Weights of a small contrastive image-text model.
Model: encoder norm groupnorm, text encoder activation gelu.
Data: trained on regions of photos with short descriptions (Visual Genome), 36.2 epochs.
Rows from block 3 of the image encoder, named by matrix and row number. Rows with one number belong to one channel. Each number is 200 + 30 x the weight over the matrix's rms, rounded and kept within 0 to 999. All counts start at 0.
# convs0: first 3x3 conv (encoder.blocks.3.convs.0.weight, 144x144x3x3), inputs 80-87, a 3x3 kernel for each
# convs1: second 3x3 conv (encoder.blocks.3.convs.1.weight, 144x144x3x3, transposed), outputs 80-87, a 3x3 kernel for each
convs0.97,231,258,231,151,182,180,143,146,154,245,254,253,209,239,236,186,201,176,167,192,179,188,156,180,230,211,227,202,231,182,171,184,180,175,175,147,197,178,161,177,202,194,176,212,163,162,180,131,179,205,141,224,216,185,212,191,164,205,166,166,209,175,106,157,289,285,133,227,258,91,139,172
convs0.98,205,218,194,198,223,223,254,237,208,190,173,180,194,186,195,222,212,213,183,190,191,217,205,186,169,162,147,164,166,226,198,189,194,247,265,250,188,193,200,232,255,240,211,211,196,193,198,173,180,253,230,183,231,208,169,151,136,222,198,167,123,163,179,150,129,201,234,173,186,225,296,240
convs0.99,190,227,189,220,206,197,179,196,196,221,200,195,200,216,194,191,195,199,182,186,197,152,155,171,154,167,134,226,223,174,231,221,161,226,231,180,218,215,219,263,267,273,237,244,230,217,196,159,211,200,178,194,186,207,197,151,152,219,192,137,214,158,167,232,182,194,224,248,245,290,278,252
convs0.100,242,233,182,199,234,229,185,205,227,204,190,196,210,222,211,170,216,193,225,205,168,187,181,193,213,200,164,211,245,203,231,214,205,189,207,185,162,146,178,225,200,163,240,198,169,218,235,221,161,209,251,170,188,198,160,190,161,215,233,152,278,239,251,167,267,255,125,202,229,149,158,175
convs0.101,205,200,201,214,233,211,246,241,224,197,171,174,209,158,177,237,185,177,171,180,202,158,188,198,159,188,192,215,225,190,212,228,150,208,199,167,237,153,192,267,211,149,234,177,156,192,213,188,225,254,183,194,185,171,196,222,247,144,192,248,165,261,280,157,301,182,251,270,229,272,231,239
convs0.102,157,214,220,199,241,227,169,168,193,181,188,227,177,183,229,198,205,202,156,136,139,234,185,174,266,234,192,207,234,240,155,171,188,182,155,180,175,159,166,199,169,131,184,178,188,198,229,161,169,216,156,193,227,229,223,161,116,322,258,153,275,230,102,201,215,247,215,168,238,196,140,165
convs0.103,203,206,199,211,217,228,174,194,208,206,195,210,217,208,235,208,196,223,169,181,173,207,205,187,232,258,250,210,190,154,185,149,149,236,203,202,201,221,176,216,211,179,212,186,207,154,229,152,175,194,208,227,198,189,183,200,192,250,167,248,204,193,183,161,140,141,109,181,149,155,171,161
convs0.104,238,226,209,195,246,223,180,163,162,189,220,233,190,182,174,190,186,167,190,218,211,182,195,204,186,206,250,216,183,211,197,178,164,219,191,133,198,159,176,213,177,139,211,162,158,205,170,197,218,189,166,185,179,185,251,208,192,176,189,188,179,191,171,258,176,119,272,155,156,252,208,175
convs0.105,158,190,168,177,196,209,185,159,175,202,229,197,189,193,180,190,173,177,248,232,222,211,185,166,218,222,161,223,193,221,160,168,181,187,151,211,209,218,241,241,252,211,198,169,178,206,177,195,191,114,159,176,162,197,164,229,230,142,182,219,199,199,190,161,168,203,171,193,181,275,158,191
convs0.106,250,248,213,217,235,240,170,161,183,210,210,201,218,214,203,183,177,189,167,168,199,195,166,175,255,224,231,191,198,172,234,200,189,174,201,212,192,221,217,185,187,247,190,164,188,165,198,202,207,192,168,191,171,156,282,249,254,192,210,201,144,162,186,173,194,96,239,250,182,173,239,142
convs0.107,171,205,190,178,228,227,144,195,197,189,189,194,183,168,204,202,213,220,208,224,218,205,231,222,243,249,261,241,250,207,230,226,223,210,184,180,240,256,220,227,211,206,213,227,225,171,188,150,184,152,194,172,230,171,192,227,215,243,281,222,165,249,240,234,164,177,200,204,184,122,145,147
convs0.108,172,197,213,212,203,195,245,237,194,194,182,201,170,171,196,161,157,160,207,213,177,214,213,164,192,212,206,172,193,173,186,173,240,190,216,197,194,234,217,171,195,181,204,187,193,143,113,157,162,145,142,169,176,183,159,188,179,157,158,216,222,154,216,139,139,188,247,173,125,226,178,249
convs0.109,193,205,203,212,220,230,209,227,226,206,168,183,215,179,194,188,185,200,253,249,260,226,234,188,221,205,188,163,183,154,192,212,192,170,211,235,203,208,220,189,176,169,225,185,154,201,160,181,208,230,249,185,201,216,183,212,154,215,212,175,266,148,147,188,268,182,297,285,187,222,214,210
convs0.110,157,161,124,193,173,204,231,230,252,187,228,221,189,191,162,189,203,202,199,230,218,206,217,230,174,201,151,196,181,165,216,176,202,166,155,196,192,224,226,170,169,172,209,190,150,155,172,182,216,226,174,225,179,173,213,164,162,218,232,147,233,215,175,217,208,194,193,250,162,272,239,212
convs0.111,174,198,168,199,211,211,233,231,232,194,207,191,226,228,222,192,173,182,156,135,169,197,205,208,201,199,202,210,225,260,201,218,232,177,206,206,250,215,199,204,199,186,195,186,178,233,251,229,176,172,210,211,193,261,196,175,134,202,206,159,229,183,182,228,203,152,164,194,243,223,240,259
convs0.112,163,189,179,196,201,205,188,222,193,202,199,202,196,186,188,199,187,216,238,235,194,202,204,165,182,170,140,227,222,217,179,174,154,211,207,249,263,222,222,235,202,225,215,229,254,224,203,200,175,198,187,171,200,182,225,153,181,173,192,176,184,172,198,220,225,173,221,247,216,195,182,149
convs0.113,209,230,230,208,227,244,226,185,194,207,181,169,192,207,186,177,188,190,213,241,171,242,204,161,242,187,165,229,235,265,186,209,265,186,187,263,164,261,162,176,275,173,180,221,169,208,233,151,213,198,186,245,229,186,201,242,171,212,210,128,211,171,189,215,132,223,219,63,246,254,104,204
convs0.114,176,185,188,242,245,248,266,255,224,207,232,214,172,182,191,207,207,203,171,182,166,145,141,123,149,154,137,207,237,185,182,192,226,201,192,222,160,214,221,211,212,192,237,211,204,172,144,165,238,279,245,227,235,181,197,259,236,159,165,148,222,194,177,135,189,179,235,266,196,168,160,225
convs0.115,159,179,194,207,213,189,184,208,220,212,207,242,235,208,232,208,193,220,194,179,210,190,172,186,219,206,205,194,215,237,209,259,258,219,162,237,204,195,238,222,234,256,185,246,215,176,223,256,325,301,279,223,207,257,153,165,208,162,168,156,192,212,170,268,246,169,288,212,196,236,192,175
convs0.116,217,191,220,167,213,181,205,192,184,211,209,233,200,210,195,201,213,199,211,222,196,251,217,204,205,200,168,209,225,209,173,195,171,192,203,205,274,276,241,271,273,212,228,248,204,211,207,185,159,211,195,185,209,224,247,220,203,201,161,200,223,197,175,67,220,199,160,245,221,158,270,227
convs0.117,178,155,146,229,241,198,224,231,256,165,185,191,173,190,200,176,194,223,181,192,161,165,183,175,189,215,191,150,157,131,191,186,181,250,253,229,204,212,222,182,185,169,235,221,205,244,204,175,167,212,177,123,119,181,189,178,184,216,209,194,213,242,265,201,261,216,135,212,168,184,167,162
convs0.118,171,176,199,176,181,199,225,201,191,197,228,194,228,218,186,205,193,198,207,219,235,197,206,196,161,149,145,216,237,177,249,240,217,156,133,110,237,224,235,234,233,212,192,185,191,248,257,237,284,267,256,201,204,172,192,224,194,189,196,236,200,177,169,195,174,158,239,188,160,231,190,226
convs0.119,190,189,196,198,173,182,210,195,202,189,160,183,180,180,208,194,189,219,200,240,246,190,207,221,184,158,198,205,201,191,191,209,184,201,231,180,203,241,235,178,186,212,219,208,211,188,243,184,161,223,271,203,224,252,170,205,168,125,147,174,225,222,231,218,223,176,172,160,146,221,203,152
convs0.120,177,201,205,203,164,176,187,180,198,201,216,199,178,216,192,175,178,186,187,183,209,237,202,207,221,229,215,233,189,211,229,213,193,223,181,198,194,219,209,221,249,202,220,264,219,220,255,240,233,209,205,246,193,231,213,208,179,194,232,224,197,215,233,158,141,151,163,165,138,109,141,139
convs0.121,212,227,195,149,192,208,232,238,216,188,177,189,179,183,192,224,212,203,156,177,200,218,194,210,210,209,207,216,204,191,187,180,193,194,219,205,177,153,132,199,206,168,219,212,208,163,193,189,215,258,232,203,235,188,227,194,247,225,211,205,209,165,155,168,191,175,138,139,153,189,180,237
convs0.122,218,183,194,154,202,238,260,223,190,164,192,194,212,215,213,223,194,184,234,192,182,201,193,231,224,189,236,188,190,208,183,183,163,171,208,176,187,207,211,197,219,181,199,188,179,187,151,168,145,181,211,183,176,208,214,191,141,237,192,235,195,221,244,249,227,138,195,175,231,214,211,199
convs0.123,176,186,171,178,208,237,227,243,241,187,185,199,201,194,201,181,180,189,198,215,189,158,168,171,162,175,167,246,247,212,199,211,200,183,226,218,220,227,199,195,204,208,221,217,219,241,232,227,203,254,208,180,232,187,150,197,232,131,157,174,261,262,269,233,133,205,180,173,212,221,267,293
convs0.124,198,206,206,223,236,198,220,237,213,204,183,202,187,160,196,177,205,205,190,160,166,213,211,188,211,237,212,191,248,281,223,243,235,265,245,279,157,160,178,186,187,212,222,204,207,221,249,201,271,275,240,247,195,201,165,161,198,201,169,130,187,151,154,187,157,222,215,138,229,212,195,233
convs0.125,217,247,245,236,228,231,192,170,176,175,177,171,189,198,180,190,183,199,193,228,243,193,196,192,185,194,219,182,201,211,226,243,205,163,203,187,174,179,167,244,224,218,205,190,184,187,238,223,209,268,247,186,238,196,219,171,144,211,216,202,199,217,187,209,238,227,164,140,159,199,219,220
convs0.126,194,190,214,210,242,206,242,248,235,219,213,215,202,216,207,182,190,202,184,200,173,132,131,121,171,161,165,228,214,235,202,185,170,202,225,205,215,251,271,135,145,199,170,153,156,213,252,252,179,204,136,197,229,191,155,162,151,170,193,175,237,165,180,131,197,190,132,161,126,167,194,185
convs0.127,201,215,177,191,204,198,189,161,184,179,192,173,208,186,183,204,188,186,197,223,224,187,211,220,160,192,171,205,198,207,238,236,227,193,181,215,193,195,170,247,226,191,235,190,188,195,169,196,200,238,191,201,280,223,255,211,211,227,215,235,230,163,214,273,191,225,228,190,256,247,192,176
convs0.128,182,212,260,194,165,221,159,191,206,189,197,179,179,186,187,154,171,207,212,165,204,140,154,155,162,181,247,215,195,226,186,191,152,237,163,207,186,202,196,186,185,217,223,184,197,180,217,255,195,221,182,236,202,191,210,187,141,156,214,222,208,301,241,82,240,210,211,272,188,222,120,138
convs0.129,206,226,210,198,180,205,225,224,208,184,196,206,177,210,203,175,198,179,211,172,192,216,211,209,212,215,206,245,236,250,207,214,227,162,148,194,208,226,220,219,215,188,148,178,156,230,208,214,232,241,221,221,172,211,179,217,232,186,160,145,214,211,202,262,239,240,149,188,184,200,206,218
convs0.130,196,168,199,195,203,204,219,214,210,139,155,208,174,201,228,188,236,245,185,193,189,180,197,209,205,204,231,236,222,207,223,192,218,201,223,213,215,188,220,213,216,165,225,246,220,173,223,149,235,236,217,268,240,226,145,168,231,216,204,249,196,217,206,93,139,202,166,144,192,188,206,229
convs0.131,183,194,182,205,183,156,147,175,164,188,183,204,208,225,262,194,214,250,163,159,144,211,179,175,153,158,159,239,277,283,242,249,250,195,193,205,182,205,197,194,196,218,186,182,203,162,189,200,168,160,180,156,165,184,179,199,233,206,191,183,210,199,195,212,286,236,209,228,194,257,270,189
convs0.132,233,201,177,212,186,196,191,195,215,183,186,198,209,223,204,216,194,169,208,184,163,191,193,179,187,182,145,237,215,194,235,193,184,189,159,139,212,230,224,166,234,228,194,246,235,128,194,205,167,167,238,204,213,282,187,188,175,220,183,137,196,184,130,209,126,233,178,207,270,196,243,228
convs0.133,178,153,141,147,158,135,193,199,184,202,172,160,203,188,184,196,203,200,135,180,199,162,207,202,138,147,145,199,216,194,175,198,206,166,216,226,192,202,174,160,184,205,177,191,179,227,216,147,210,199,153,173,205,165,210,240,203,236,220,185,205,203,237,285,210,140,193,168,153,122,157,204
convs0.134,165,188,192,156,146,161,145,148,163,175,197,258,160,181,263,146,200,252,223,193,194,212,182,181,191,173,173,183,181,173,181,163,177,190,181,222,191,204,196,174,190,176,131,164,157,202,163,227,218,209,207,201,175,237,188,171,131,169,161,163,193,162,175,175,141,126,178,165,185,151,150,209
convs0.135,201,179,177,214,220,206,196,210,192,188,188,207,187,200,233,163,168,213,186,194,180,196,200,162,184,213,169,202,201,203,210,264,231,173,212,217,216,225,206,228,188,194,258,187,225,195,176,170,246,239,222,181,168,187,234,246,145,203,207,178,169,221,241,214,232,250,170,184,178,152,163,178
convs0.136,175,197,168,203,246,178,184,214,170,205,227,236,193,199,232,243,211,227,179,169,181,183,172,215,187,173,220,196,205,183,201,215,192,172,160,190,170,219,259,191,237,241,191,259,220,211,218,229,208,236,233,216,227,194,249,238,166,252,222,134,167,249,170,174,212,245,145,190,262,196,163,199
convs0.137,216,204,187,194,208,205,192,187,178,208,200,204,204,179,211,187,218,211,188,176,184,197,174,145,204,164,165,126,161,236,193,242,212,231,220,215,203,231,225,202,212,215,201,201,193,207,168,233,205,173,295,176,185,275,287,186,198,233,200,235,205,157,164,221,172,137,273,206,185,197,171,235
convs0.138,231,220,198,251,311,181,211,210,214,175,178,211,209,193,169,201,197,236,147,206,250,202,174,189,241,214,165,264,224,161,234,185,187,177,216,171,191,237,145,147,190,212,179,209,209,254,173,203,184,232,221,214,219,215,163,226,206,173,192,176,162,186,167,140,160,174,197,270,238,238,187,220
convs0.139,178,212,197,208,203,190,218,201,178,178,177,178,195,204,251,200,209,177,220,221,208,189,151,199,216,177,213,167,194,209,213,236,204,184,169,180,180,209,215,201,181,182,193,216,216,151,246,224,245,194,236,206,202,150,229,217,114,159,263,276,201,157,189,189,116,181,246,167,209,220,253,224
convs0.140,166,206,200,230,243,219,198,222,224,206,192,171,207,216,207,195,192,194,190,181,181,198,225,221,172,209,221,194,231,231,240,239,261,209,214,193,246,241,210,231,192,192,191,197,176,198,215,214,167,286,258,169,245,262,216,210,188,181,209,206,188,205,204,173,114,150,263,224,157,175,172,170
convs0.141,166,181,202,184,230,205,177,205,194,164,177,169,192,189,213,183,218,210,174,215,224,196,211,249,230,193,239,163,147,151,202,198,183,169,157,145,231,210,174,206,225,192,161,199,186,171,146,228,215,162,247,151,176,205,202,207,221,201,152,201,171,192,202,356,236,185,233,118,233,144,155,187
convs0.142,172,206,196,176,173,150,207,233,251,190,190,191,191,213,206,196,205,184,215,199,217,238,207,223,188,176,162,258,244,249,223,202,214,272,228,197,188,185,184,204,211,193,192,197,212,213,171,234,229,159,251,235,207,291,206,177,145,169,203,136,136,184,222,266,237,200,215,242,190,241,232,187
convs0.143,224,197,204,213,218,223,218,210,200,180,231,235,230,226,188,208,186,214,173,185,205,155,198,246,199,257,232,247,225,139,260,160,206,174,145,261,221,204,172,182,225,219,219,218,164,196,249,215,171,235,204,237,175,225,104,144,265,190,316,255,217,179,220,190,197,261,224,236,212,226,140,186
convs1.97,196,232,204,233,224,211,220,234,198,172,174,196,167,188,182,196,198,163,222,218,219,187,201,191,174,200,227,167,180,192,150,156,191,178,226,225,200,218,192,216,208,216,216,218,133,185,176,229,196,238,255,179,200,179,197,202,210,211,231,191,221,248,241,206,176,192,264,161,191,296,188,162
convs1.98,175,141,143,239,234,192,254,276,260,219,196,161,193,237,253,212,200,190,194,184,202,240,206,228,208,188,205,204,233,250,246,239,218,177,165,197,155,193,173,220,215,209,220,206,176,167,157,181,210,196,203,215,209,267,200,184,169,190,224,265,233,188,197,207,245,220,195,219,194,157,177,161
convs1.99,239,252,248,166,159,194,190,193,225,169,142,159,185,157,185,195,169,174,149,192,187,139,221,220,185,239,210,220,198,163,244,215,123,229,172,126,202,220,149,210,194,178,175,132,160,216,190,162,210,182,167,168,145,102,179,224,286,221,225,166,250,177,130,228,200,179,184,175,157,191,225,178
convs1.100,188,223,201,186,211,209,165,193,231,211,209,235,166,209,245,182,201,260,222,186,199,206,202,175,196,201,185,210,245,247,230,198,195,231,220,216,210,243,217,187,189,219,260,238,203,193,206,191,241,207,257,196,162,185,306,274,242,188,252,281,146,190,225,221,176,189,192,165,156,216,200,148
convs1.101,228,215,220,214,194,198,218,168,155,236,204,248,196,185,204,224,231,208,192,266,212,226,222,238,268,266,250,184,235,220,214,227,209,233,223,229,208,198,198,226,218,220,214,217,219,247,224,189,249,255,194,210,198,190,240,324,236,225,230,204,194,90,138,190,197,216,201,206,230,202,175,182
convs1.102,217,213,229,198,163,173,222,209,161,151,178,177,199,270,193,203,206,182,226,182,185,227,164,177,201,189,219,143,187,184,172,192,161,234,213,167,182,205,202,182,199,172,245,211,162,218,203,214,197,205,222,227,224,189,200,217,187,185,242,275,151,165,226,186,228,160,172,148,143,181,172,135
convs1.103,213,226,243,205,214,193,208,211,264,168,207,180,168,206,196,181,223,209,177,208,201,186,214,182,163,191,155,219,243,246,219,230,248,209,197,217,219,214,196,218,214,195,202,191,177,213,194,176,211,209,224,206,228,247,192,192,202,237,203,237,194,203,199,191,184,238,176,176,228,182,196,267
convs1.104,151,179,182,194,162,193,250,193,208,177,199,190,163,188,149,134,144,156,171,209,189,173,210,180,198,196,148,228,227,169,186,188,152,191,212,183,230,245,239,244,248,246,200,208,233,194,169,181,214,176,196,173,154,167,162,201,233,163,204,159,195,214,136,166,188,262,178,228,256,146,199,235
convs1.105,193,197,161,198,197,216,164,172,169,190,240,190,210,183,186,220,231,226,164,157,150,177,170,204,193,208,218,222,256,249,179,198,225,203,168,223,183,172,194,220,237,218,184,199,181,202,221,226,197,143,237,219,226,204,198,210,250,228,178,197,226,247,198,214,169,188,218,158,174,225,210,251
convs1.106,209,200,211,212,214,213,194,235,228,188,161,196,201,210,210,192,184,182,170,199,186,214,217,212,200,238,206,212,202,218,219,234,227,179,206,206,225,177,209,236,234,234,197,200,223,198,192,199,184,231,250,185,220,243,209,205,187,222,248,223,175,187,224,219,205,226,243,182,185,217,211,218
convs1.107,154,185,178,203,177,202,257,278,278,175,233,208,159,178,187,160,172,156,181,175,184,105,143,162,166,175,166,196,195,179,200,222,190,171,179,172,170,192,173,186,188,172,208,204,182,185,164,208,209,221,221,227,255,232,204,185,216,170,186,181,209,216,212,220,176,135,259,232,172,217,221,172
convs1.108,223,227,212,216,230,217,247,242,204,199,199,201,237,193,234,216,219,202,203,199,227,174,209,192,188,194,219,214,226,195,157,152,181,166,211,176,194,181,136,209,210,178,208,226,183,207,210,223,236,220,232,197,203,219,191,127,204,214,214,225,201,197,172,228,206,205,188,174,232,202,195,129
convs1.109,191,241,176,217,244,201,166,179,168,226,199,199,179,178,201,172,189,187,204,210,163,175,170,137,212,203,213,189,178,199,200,195,211,179,161,150,228,212,169,223,216,159,261,256,261,169,182,193,199,254,249,200,217,202,160,172,197,187,179,255,222,180,171,191,181,199,142,186,238,200,229,186
convs1.110,242,229,238,155,141,148,147,141,150,192,167,187,210,200,216,210,216,192,215,244,196,255,270,221,224,233,183,249,230,233,207,191,171,199,183,189,179,227,217,176,218,215,179,225,207,184,201,185,194,218,211,225,203,198,177,194,227,206,196,212,219,174,203,172,179,212,175,211,241,157,199,225
convs1.111,227,229,245,124,160,129,147,147,135,218,165,197,231,216,192,211,160,155,216,232,274,229,225,221,199,204,216,183,189,201,134,177,190,184,206,183,128,135,123,210,177,151,192,209,210,187,203,202,221,262,269,181,195,180,197,192,186,202,197,200,198,229,216,200,226,251,191,235,234,235,229,226
convs1.112,204,220,223,209,233,227,209,215,167,154,174,136,172,189,124,171,182,167,190,197,181,206,203,218,227,226,224,176,167,167,178,159,163,136,166,172,275,235,214,184,182,161,158,146,126,166,171,197,180,208,200,180,202,202,187,229,204,210,187,197,215,208,170,193,194,159,172,226,195,179,206,172
convs1.113,234,212,259,204,219,243,162,163,171,231,203,221,225,261,251,261,270,272,167,210,177,166,232,179,193,245,223,203,156,174,194,168,171,198,162,188,147,258,192,194,299,233,195,256,216,207,199,253,258,208,276,262,255,250,199,162,210,205,183,203,192,203,239,208,201,178,231,198,192,176,178,206
convs1.114,235,272,240,193,257,203,218,193,172,166,148,155,264,201,189,223,202,160,225,220,214,183,186,188,216,241,220,198,187,177,162,223,236,192,181,206,233,239,230,179,210,154,244,208,231,151,180,147,234,186,184,161,118,124,129,138,165,184,188,185,166,180,145,223,208,199,223,195,226,216,185,248
convs1.115,157,194,183,223,233,242,174,173,184,245,217,231,263,221,181,198,187,161,197,169,177,180,195,196,138,170,157,219,215,236,219,223,246,209,191,198,242,201,209,200,217,225,216,211,216,177,207,206,205,203,196,159,134,121,176,199,196,201,212,243,191,180,231,189,197,186,194,216,193,192,255,220
convs1.116,142,198,179,155,176,164,160,174,171,234,222,153,202,188,158,250,203,148,202,200,209,190,203,197,244,242,235,195,192,187,189,181,183,239,245,202,199,266,204,190,262,245,225,196,186,208,182,209,186,205,159,178,200,138,170,154,165,207,182,211,213,254,191,213,226,241,236,232,251,188,149,188
convs1.117,244,264,235,203,209,207,134,179,194,178,207,222,219,195,185,161,174,146,156,145,119,156,158,175,143,161,197,221,201,167,207,220,201,213,205,196,214,179,205,178,195,191,188,166,179,191,238,189,183,264,213,166,208,239,180,226,155,222,246,289,189,170,204,194,214,225,186,169,177,179,173,200
convs1.118,185,181,180,165,188,200,195,219,238,166,230,195,189,252,234,175,200,200,218,228,249,198,233,229,226,241,246,192,193,182,197,198,217,233,222,191,231,236,203,231,203,187,197,193,198,157,149,184,236,248,275,200,180,211,186,166,186,194,200,178,196,184,222,222,181,201,236,198,211,257,230,228
convs1.119,212,215,197,200,224,210,181,203,186,239,228,215,186,217,226,195,227,199,198,209,189,178,230,206,208,242,211,270,278,263,226,208,216,154,159,175,170,198,197,213,169,172,207,204,204,266,223,213,214,185,165,178,195,157,188,183,202,191,192,219,186,206,210,175,190,166,211,191,191,194,216,194
convs1.120,160,155,144,167,198,230,242,261,237,174,142,190,165,144,177,189,169,210,160,216,199,157,225,179,154,169,164,239,240,201,239,226,254,207,222,175,178,189,170,196,183,210,149,184,161,151,222,206,174,181,174,174,205,179,154,192,214,236,228,207,204,183,173,245,205,214,213,206,204,184,168,175
convs1.121,231,247,220,245,244,243,206,226,222,210,220,227,222,216,197,175,161,179,189,196,215,215,211,223,151,153,184,222,228,209,235,241,224,227,203,225,178,180,160,212,218,227,163,203,187,169,192,181,174,178,148,216,209,158,180,150,181,237,191,214,176,201,192,206,186,171,153,165,174,173,200,209
convs1.122,140,203,168,220,225,224,170,178,157,178,183,162,212,213,166,180,211,192,173,159,148,208,190,195,202,186,197,203,257,195,214,223,200,220,196,172,205,197,184,219,168,216,194,208,178,184,174,218,222,222,252,216,251,277,235,193,174,177,217,212,193,198,240,220,193,192,212,190,189,265,186,176
convs1.123,147,180,187,231,246,243,240,256,251,215,232,182,210,215,219,180,233,232,179,208,208,192,259,282,198,277,252,231,201,217,266,207,230,218,192,196,135,153,155,202,207,174,168,156,139,176,183,175,217,228,166,215,216,167,214,204,183,207,200,230,161,170,218,228,197,185,200,204,187,187,179,215
convs1.124,166,186,175,201,201,216,165,210,195,256,215,198,236,202,193,191,189,190,184,174,174,192,164,190,180,167,169,152,159,127,215,194,197,247,247,244,192,181,186,190,202,235,196,231,248,201,220,178,209,157,168,202,194,152,183,213,203,193,240,202,225,208,199,155,198,212,221,218,206,184,203,215
convs1.125,205,218,194,225,242,218,197,173,156,188,201,196,157,176,181,207,213,214,222,219,192,198,190,136,140,137,122,266,288,268,154,135,125,224,185,223,197,216,193,214,215,207,208,218,192,222,200,197,157,142,127,185,208,219,196,212,200,247,266,276,230,230,255,187,211,215,194,181,158,205,148,156
convs1.126,212,227,209,208,216,207,200,252,254,192,177,183,194,170,166,183,176,162,233,238,219,230,251,220,194,181,198,231,228,210,235,225,213,161,228,179,246,197,163,245,206,219,195,149,190,212,220,229,196,198,220,254,230,217,238,184,232,182,175,190,173,174,202,202,179,179,225,171,175,218,185,193
convs1.127,156,181,183,183,159,158,190,220,189,189,210,207,246,177,198,224,190,173,192,230,162,202,223,152,218,186,178,205,192,198,216,156,237,240,242,230,200,213,241,252,258,253,156,198,196,175,193,224,156,167,174,222,172,239,144,208,191,174,203,213,182,172,215,191,166,215,228,191,215,240,239,241
convs1.128,204,145,216,181,186,142,265,207,235,191,219,273,192,249,197,217,201,271,220,205,184,156,154,162,179,151,138,204,203,177,240,238,213,293,226,290,226,214,252,271,203,265,193,243,200,212,246,192,238,240,252,154,260,188,164,186,180,325,198,191,192,167,218,183,186,175,182,233,226,228,268,168
convs1.129,97,167,167,125,177,151,189,225,217,225,217,256,236,234,237,184,192,181,232,187,211,216,170,170,198,175,211,153,174,186,212,233,202,212,273,225,244,226,229,229,218,203,201,195,213,255,239,209,189,162,179,160,186,147,227,246,236,186,157,205,193,226,155,254,168,172,243,186,162,294,219,146
convs1.130,148,191,183,136,144,153,223,237,240,216,195,188,200,213,171,195,172,168,205,213,167,196,195,192,170,208,169,191,196,196,202,248,221,240,224,246,208,216,229,247,228,227,229,202,170,195,190,151,153,202,149,200,228,199,169,198,201,220,176,200,210,214,199,232,199,149,205,207,168,252,235,213
convs1.131,214,212,223,190,205,200,187,184,215,232,218,226,218,221,226,167,165,182,187,190,180,177,185,182,167,199,203,147,157,160,203,195,176,254,255,221,255,253,273,207,200,248,215,233,226,232,213,217,234,208,203,222,201,228,228,225,212,225,258,217,217,208,171,253,228,225,201,154,126,230,180,174
convs1.132,173,163,159,167,187,166,188,212,206,218,214,234,185,210,243,176,220,197,184,191,218,190,209,209,198,215,197,177,189,170,197,233,189,242,268,203,192,212,189,198,207,199,203,195,175,201,219,207,212,187,186,186,187,200,202,193,162,186,204,211,225,191,165,201,278,234,238,215,190,234,207,161
convs1.133,125,171,140,169,160,146,205,239,256,141,194,169,173,218,198,205,214,198,193,212,198,178,191,153,182,222,196,226,205,201,156,171,182,162,164,171,204,227,212,201,233,191,213,204,219,224,245,245,197,218,213,202,234,223,175,163,193,178,237,263,230,302,230,168,195,205,165,207,227,119,251,215
convs1.134,203,211,218,204,171,182,231,211,217,249,207,217,262,214,221,256,165,193,256,184,173,240,195,209,272,226,290,174,167,159,156,139,137,209,179,207,189,162,202,219,198,249,216,238,239,188,190,193,196,183,202,252,208,225,176,180,208,200,221,201,213,234,232,214,234,192,241,249,209,222,245,240
convs1.135,205,184,183,216,199,210,218,201,191,273,217,221,250,172,171,219,176,158,189,224,209,185,192,196,219,202,198,184,219,224,201,245,221,213,202,191,179,173,169,180,207,188,217,224,198,203,224,196,221,244,215,194,204,176,209,227,200,205,196,199,168,150,205,223,218,190,193,204,172,243,233,189
convs1.136,219,239,249,216,191,228,158,190,195,168,201,236,172,229,251,198,249,227,230,196,199,202,210,216,202,172,203,167,149,189,194,178,170,190,183,181,209,262,239,191,215,236,217,211,187,239,238,248,190,203,225,220,223,203,141,254,168,161,210,231,214,189,237,187,181,226,238,222,190,241,207,153
convs1.137,188,199,179,153,203,184,183,166,204,208,152,236,174,177,229,205,202,258,196,186,240,225,225,211,192,235,183,250,182,263,240,222,227,219,187,188,222,215,213,182,179,257,191,243,250,124,203,189,250,224,233,218,251,238,250,199,199,237,175,166,213,167,185,217,164,173,231,190,190,222,173,178
convs1.138,116,175,181,163,261,251,134,174,186,191,215,245,168,238,199,172,187,189,215,192,176,155,209,200,226,199,207,188,140,254,203,240,225,210,217,219,167,238,192,254,299,234,221,268,194,235,196,247,174,172,204,172,188,257,230,240,221,202,275,322,195,171,190,236,183,204,226,233,219,248,217,203
convs1.139,192,201,182,215,224,220,237,212,267,225,213,141,185,193,198,126,211,219,226,206,250,220,168,194,205,172,196,189,210,233,199,198,212,262,263,220,242,204,136,134,206,190,195,148,164,168,184,216,231,213,231,228,197,160,235,236,286,282,231,201,161,212,203,211,229,225,217,202,192,230,192,219
convs1.140,146,186,157,195,196,200,149,196,175,192,239,163,227,218,186,211,236,189,233,219,231,202,148,188,173,157,165,204,183,226,179,209,205,212,217,227,231,228,172,250,224,240,222,235,219,209,181,213,193,225,184,227,218,191,195,183,216,171,174,185,154,181,201,184,246,197,213,272,194,203,209,213
convs1.141,190,219,208,206,254,236,221,217,216,162,218,193,181,228,179,220,249,238,255,237,237,183,176,195,172,197,237,264,234,247,186,213,177,194,160,191,201,230,200,202,213,156,193,174,181,159,204,239,215,163,216,186,214,197,191,192,227,196,144,178,220,239,256,141,136,178,122,147,227,144,175,264
convs1.142,234,219,240,185,186,183,238,220,206,216,185,203,214,196,221,199,194,214,246,195,212,191,180,164,206,228,218,179,146,152,191,212,181,207,183,158,227,199,212,193,179,184,155,163,176,197,184,208,208,186,189,179,181,210,188,218,197,236,217,193,181,205,193,194,200,193,102,185,228,182,201,235
convs1.143,158,183,169,225,203,226,276,217,201,179,160,221,153,224,203,179,202,195,189,222,167,184,236,169,200,212,172,152,197,180,197,251,209,206,228,257,246,215,175,224,188,175,254,202,192,224,200,197,206,291,233,252,261,228,167,161,172,231,317,237,206,147,145,196,182,183,189,203,201,225,195,161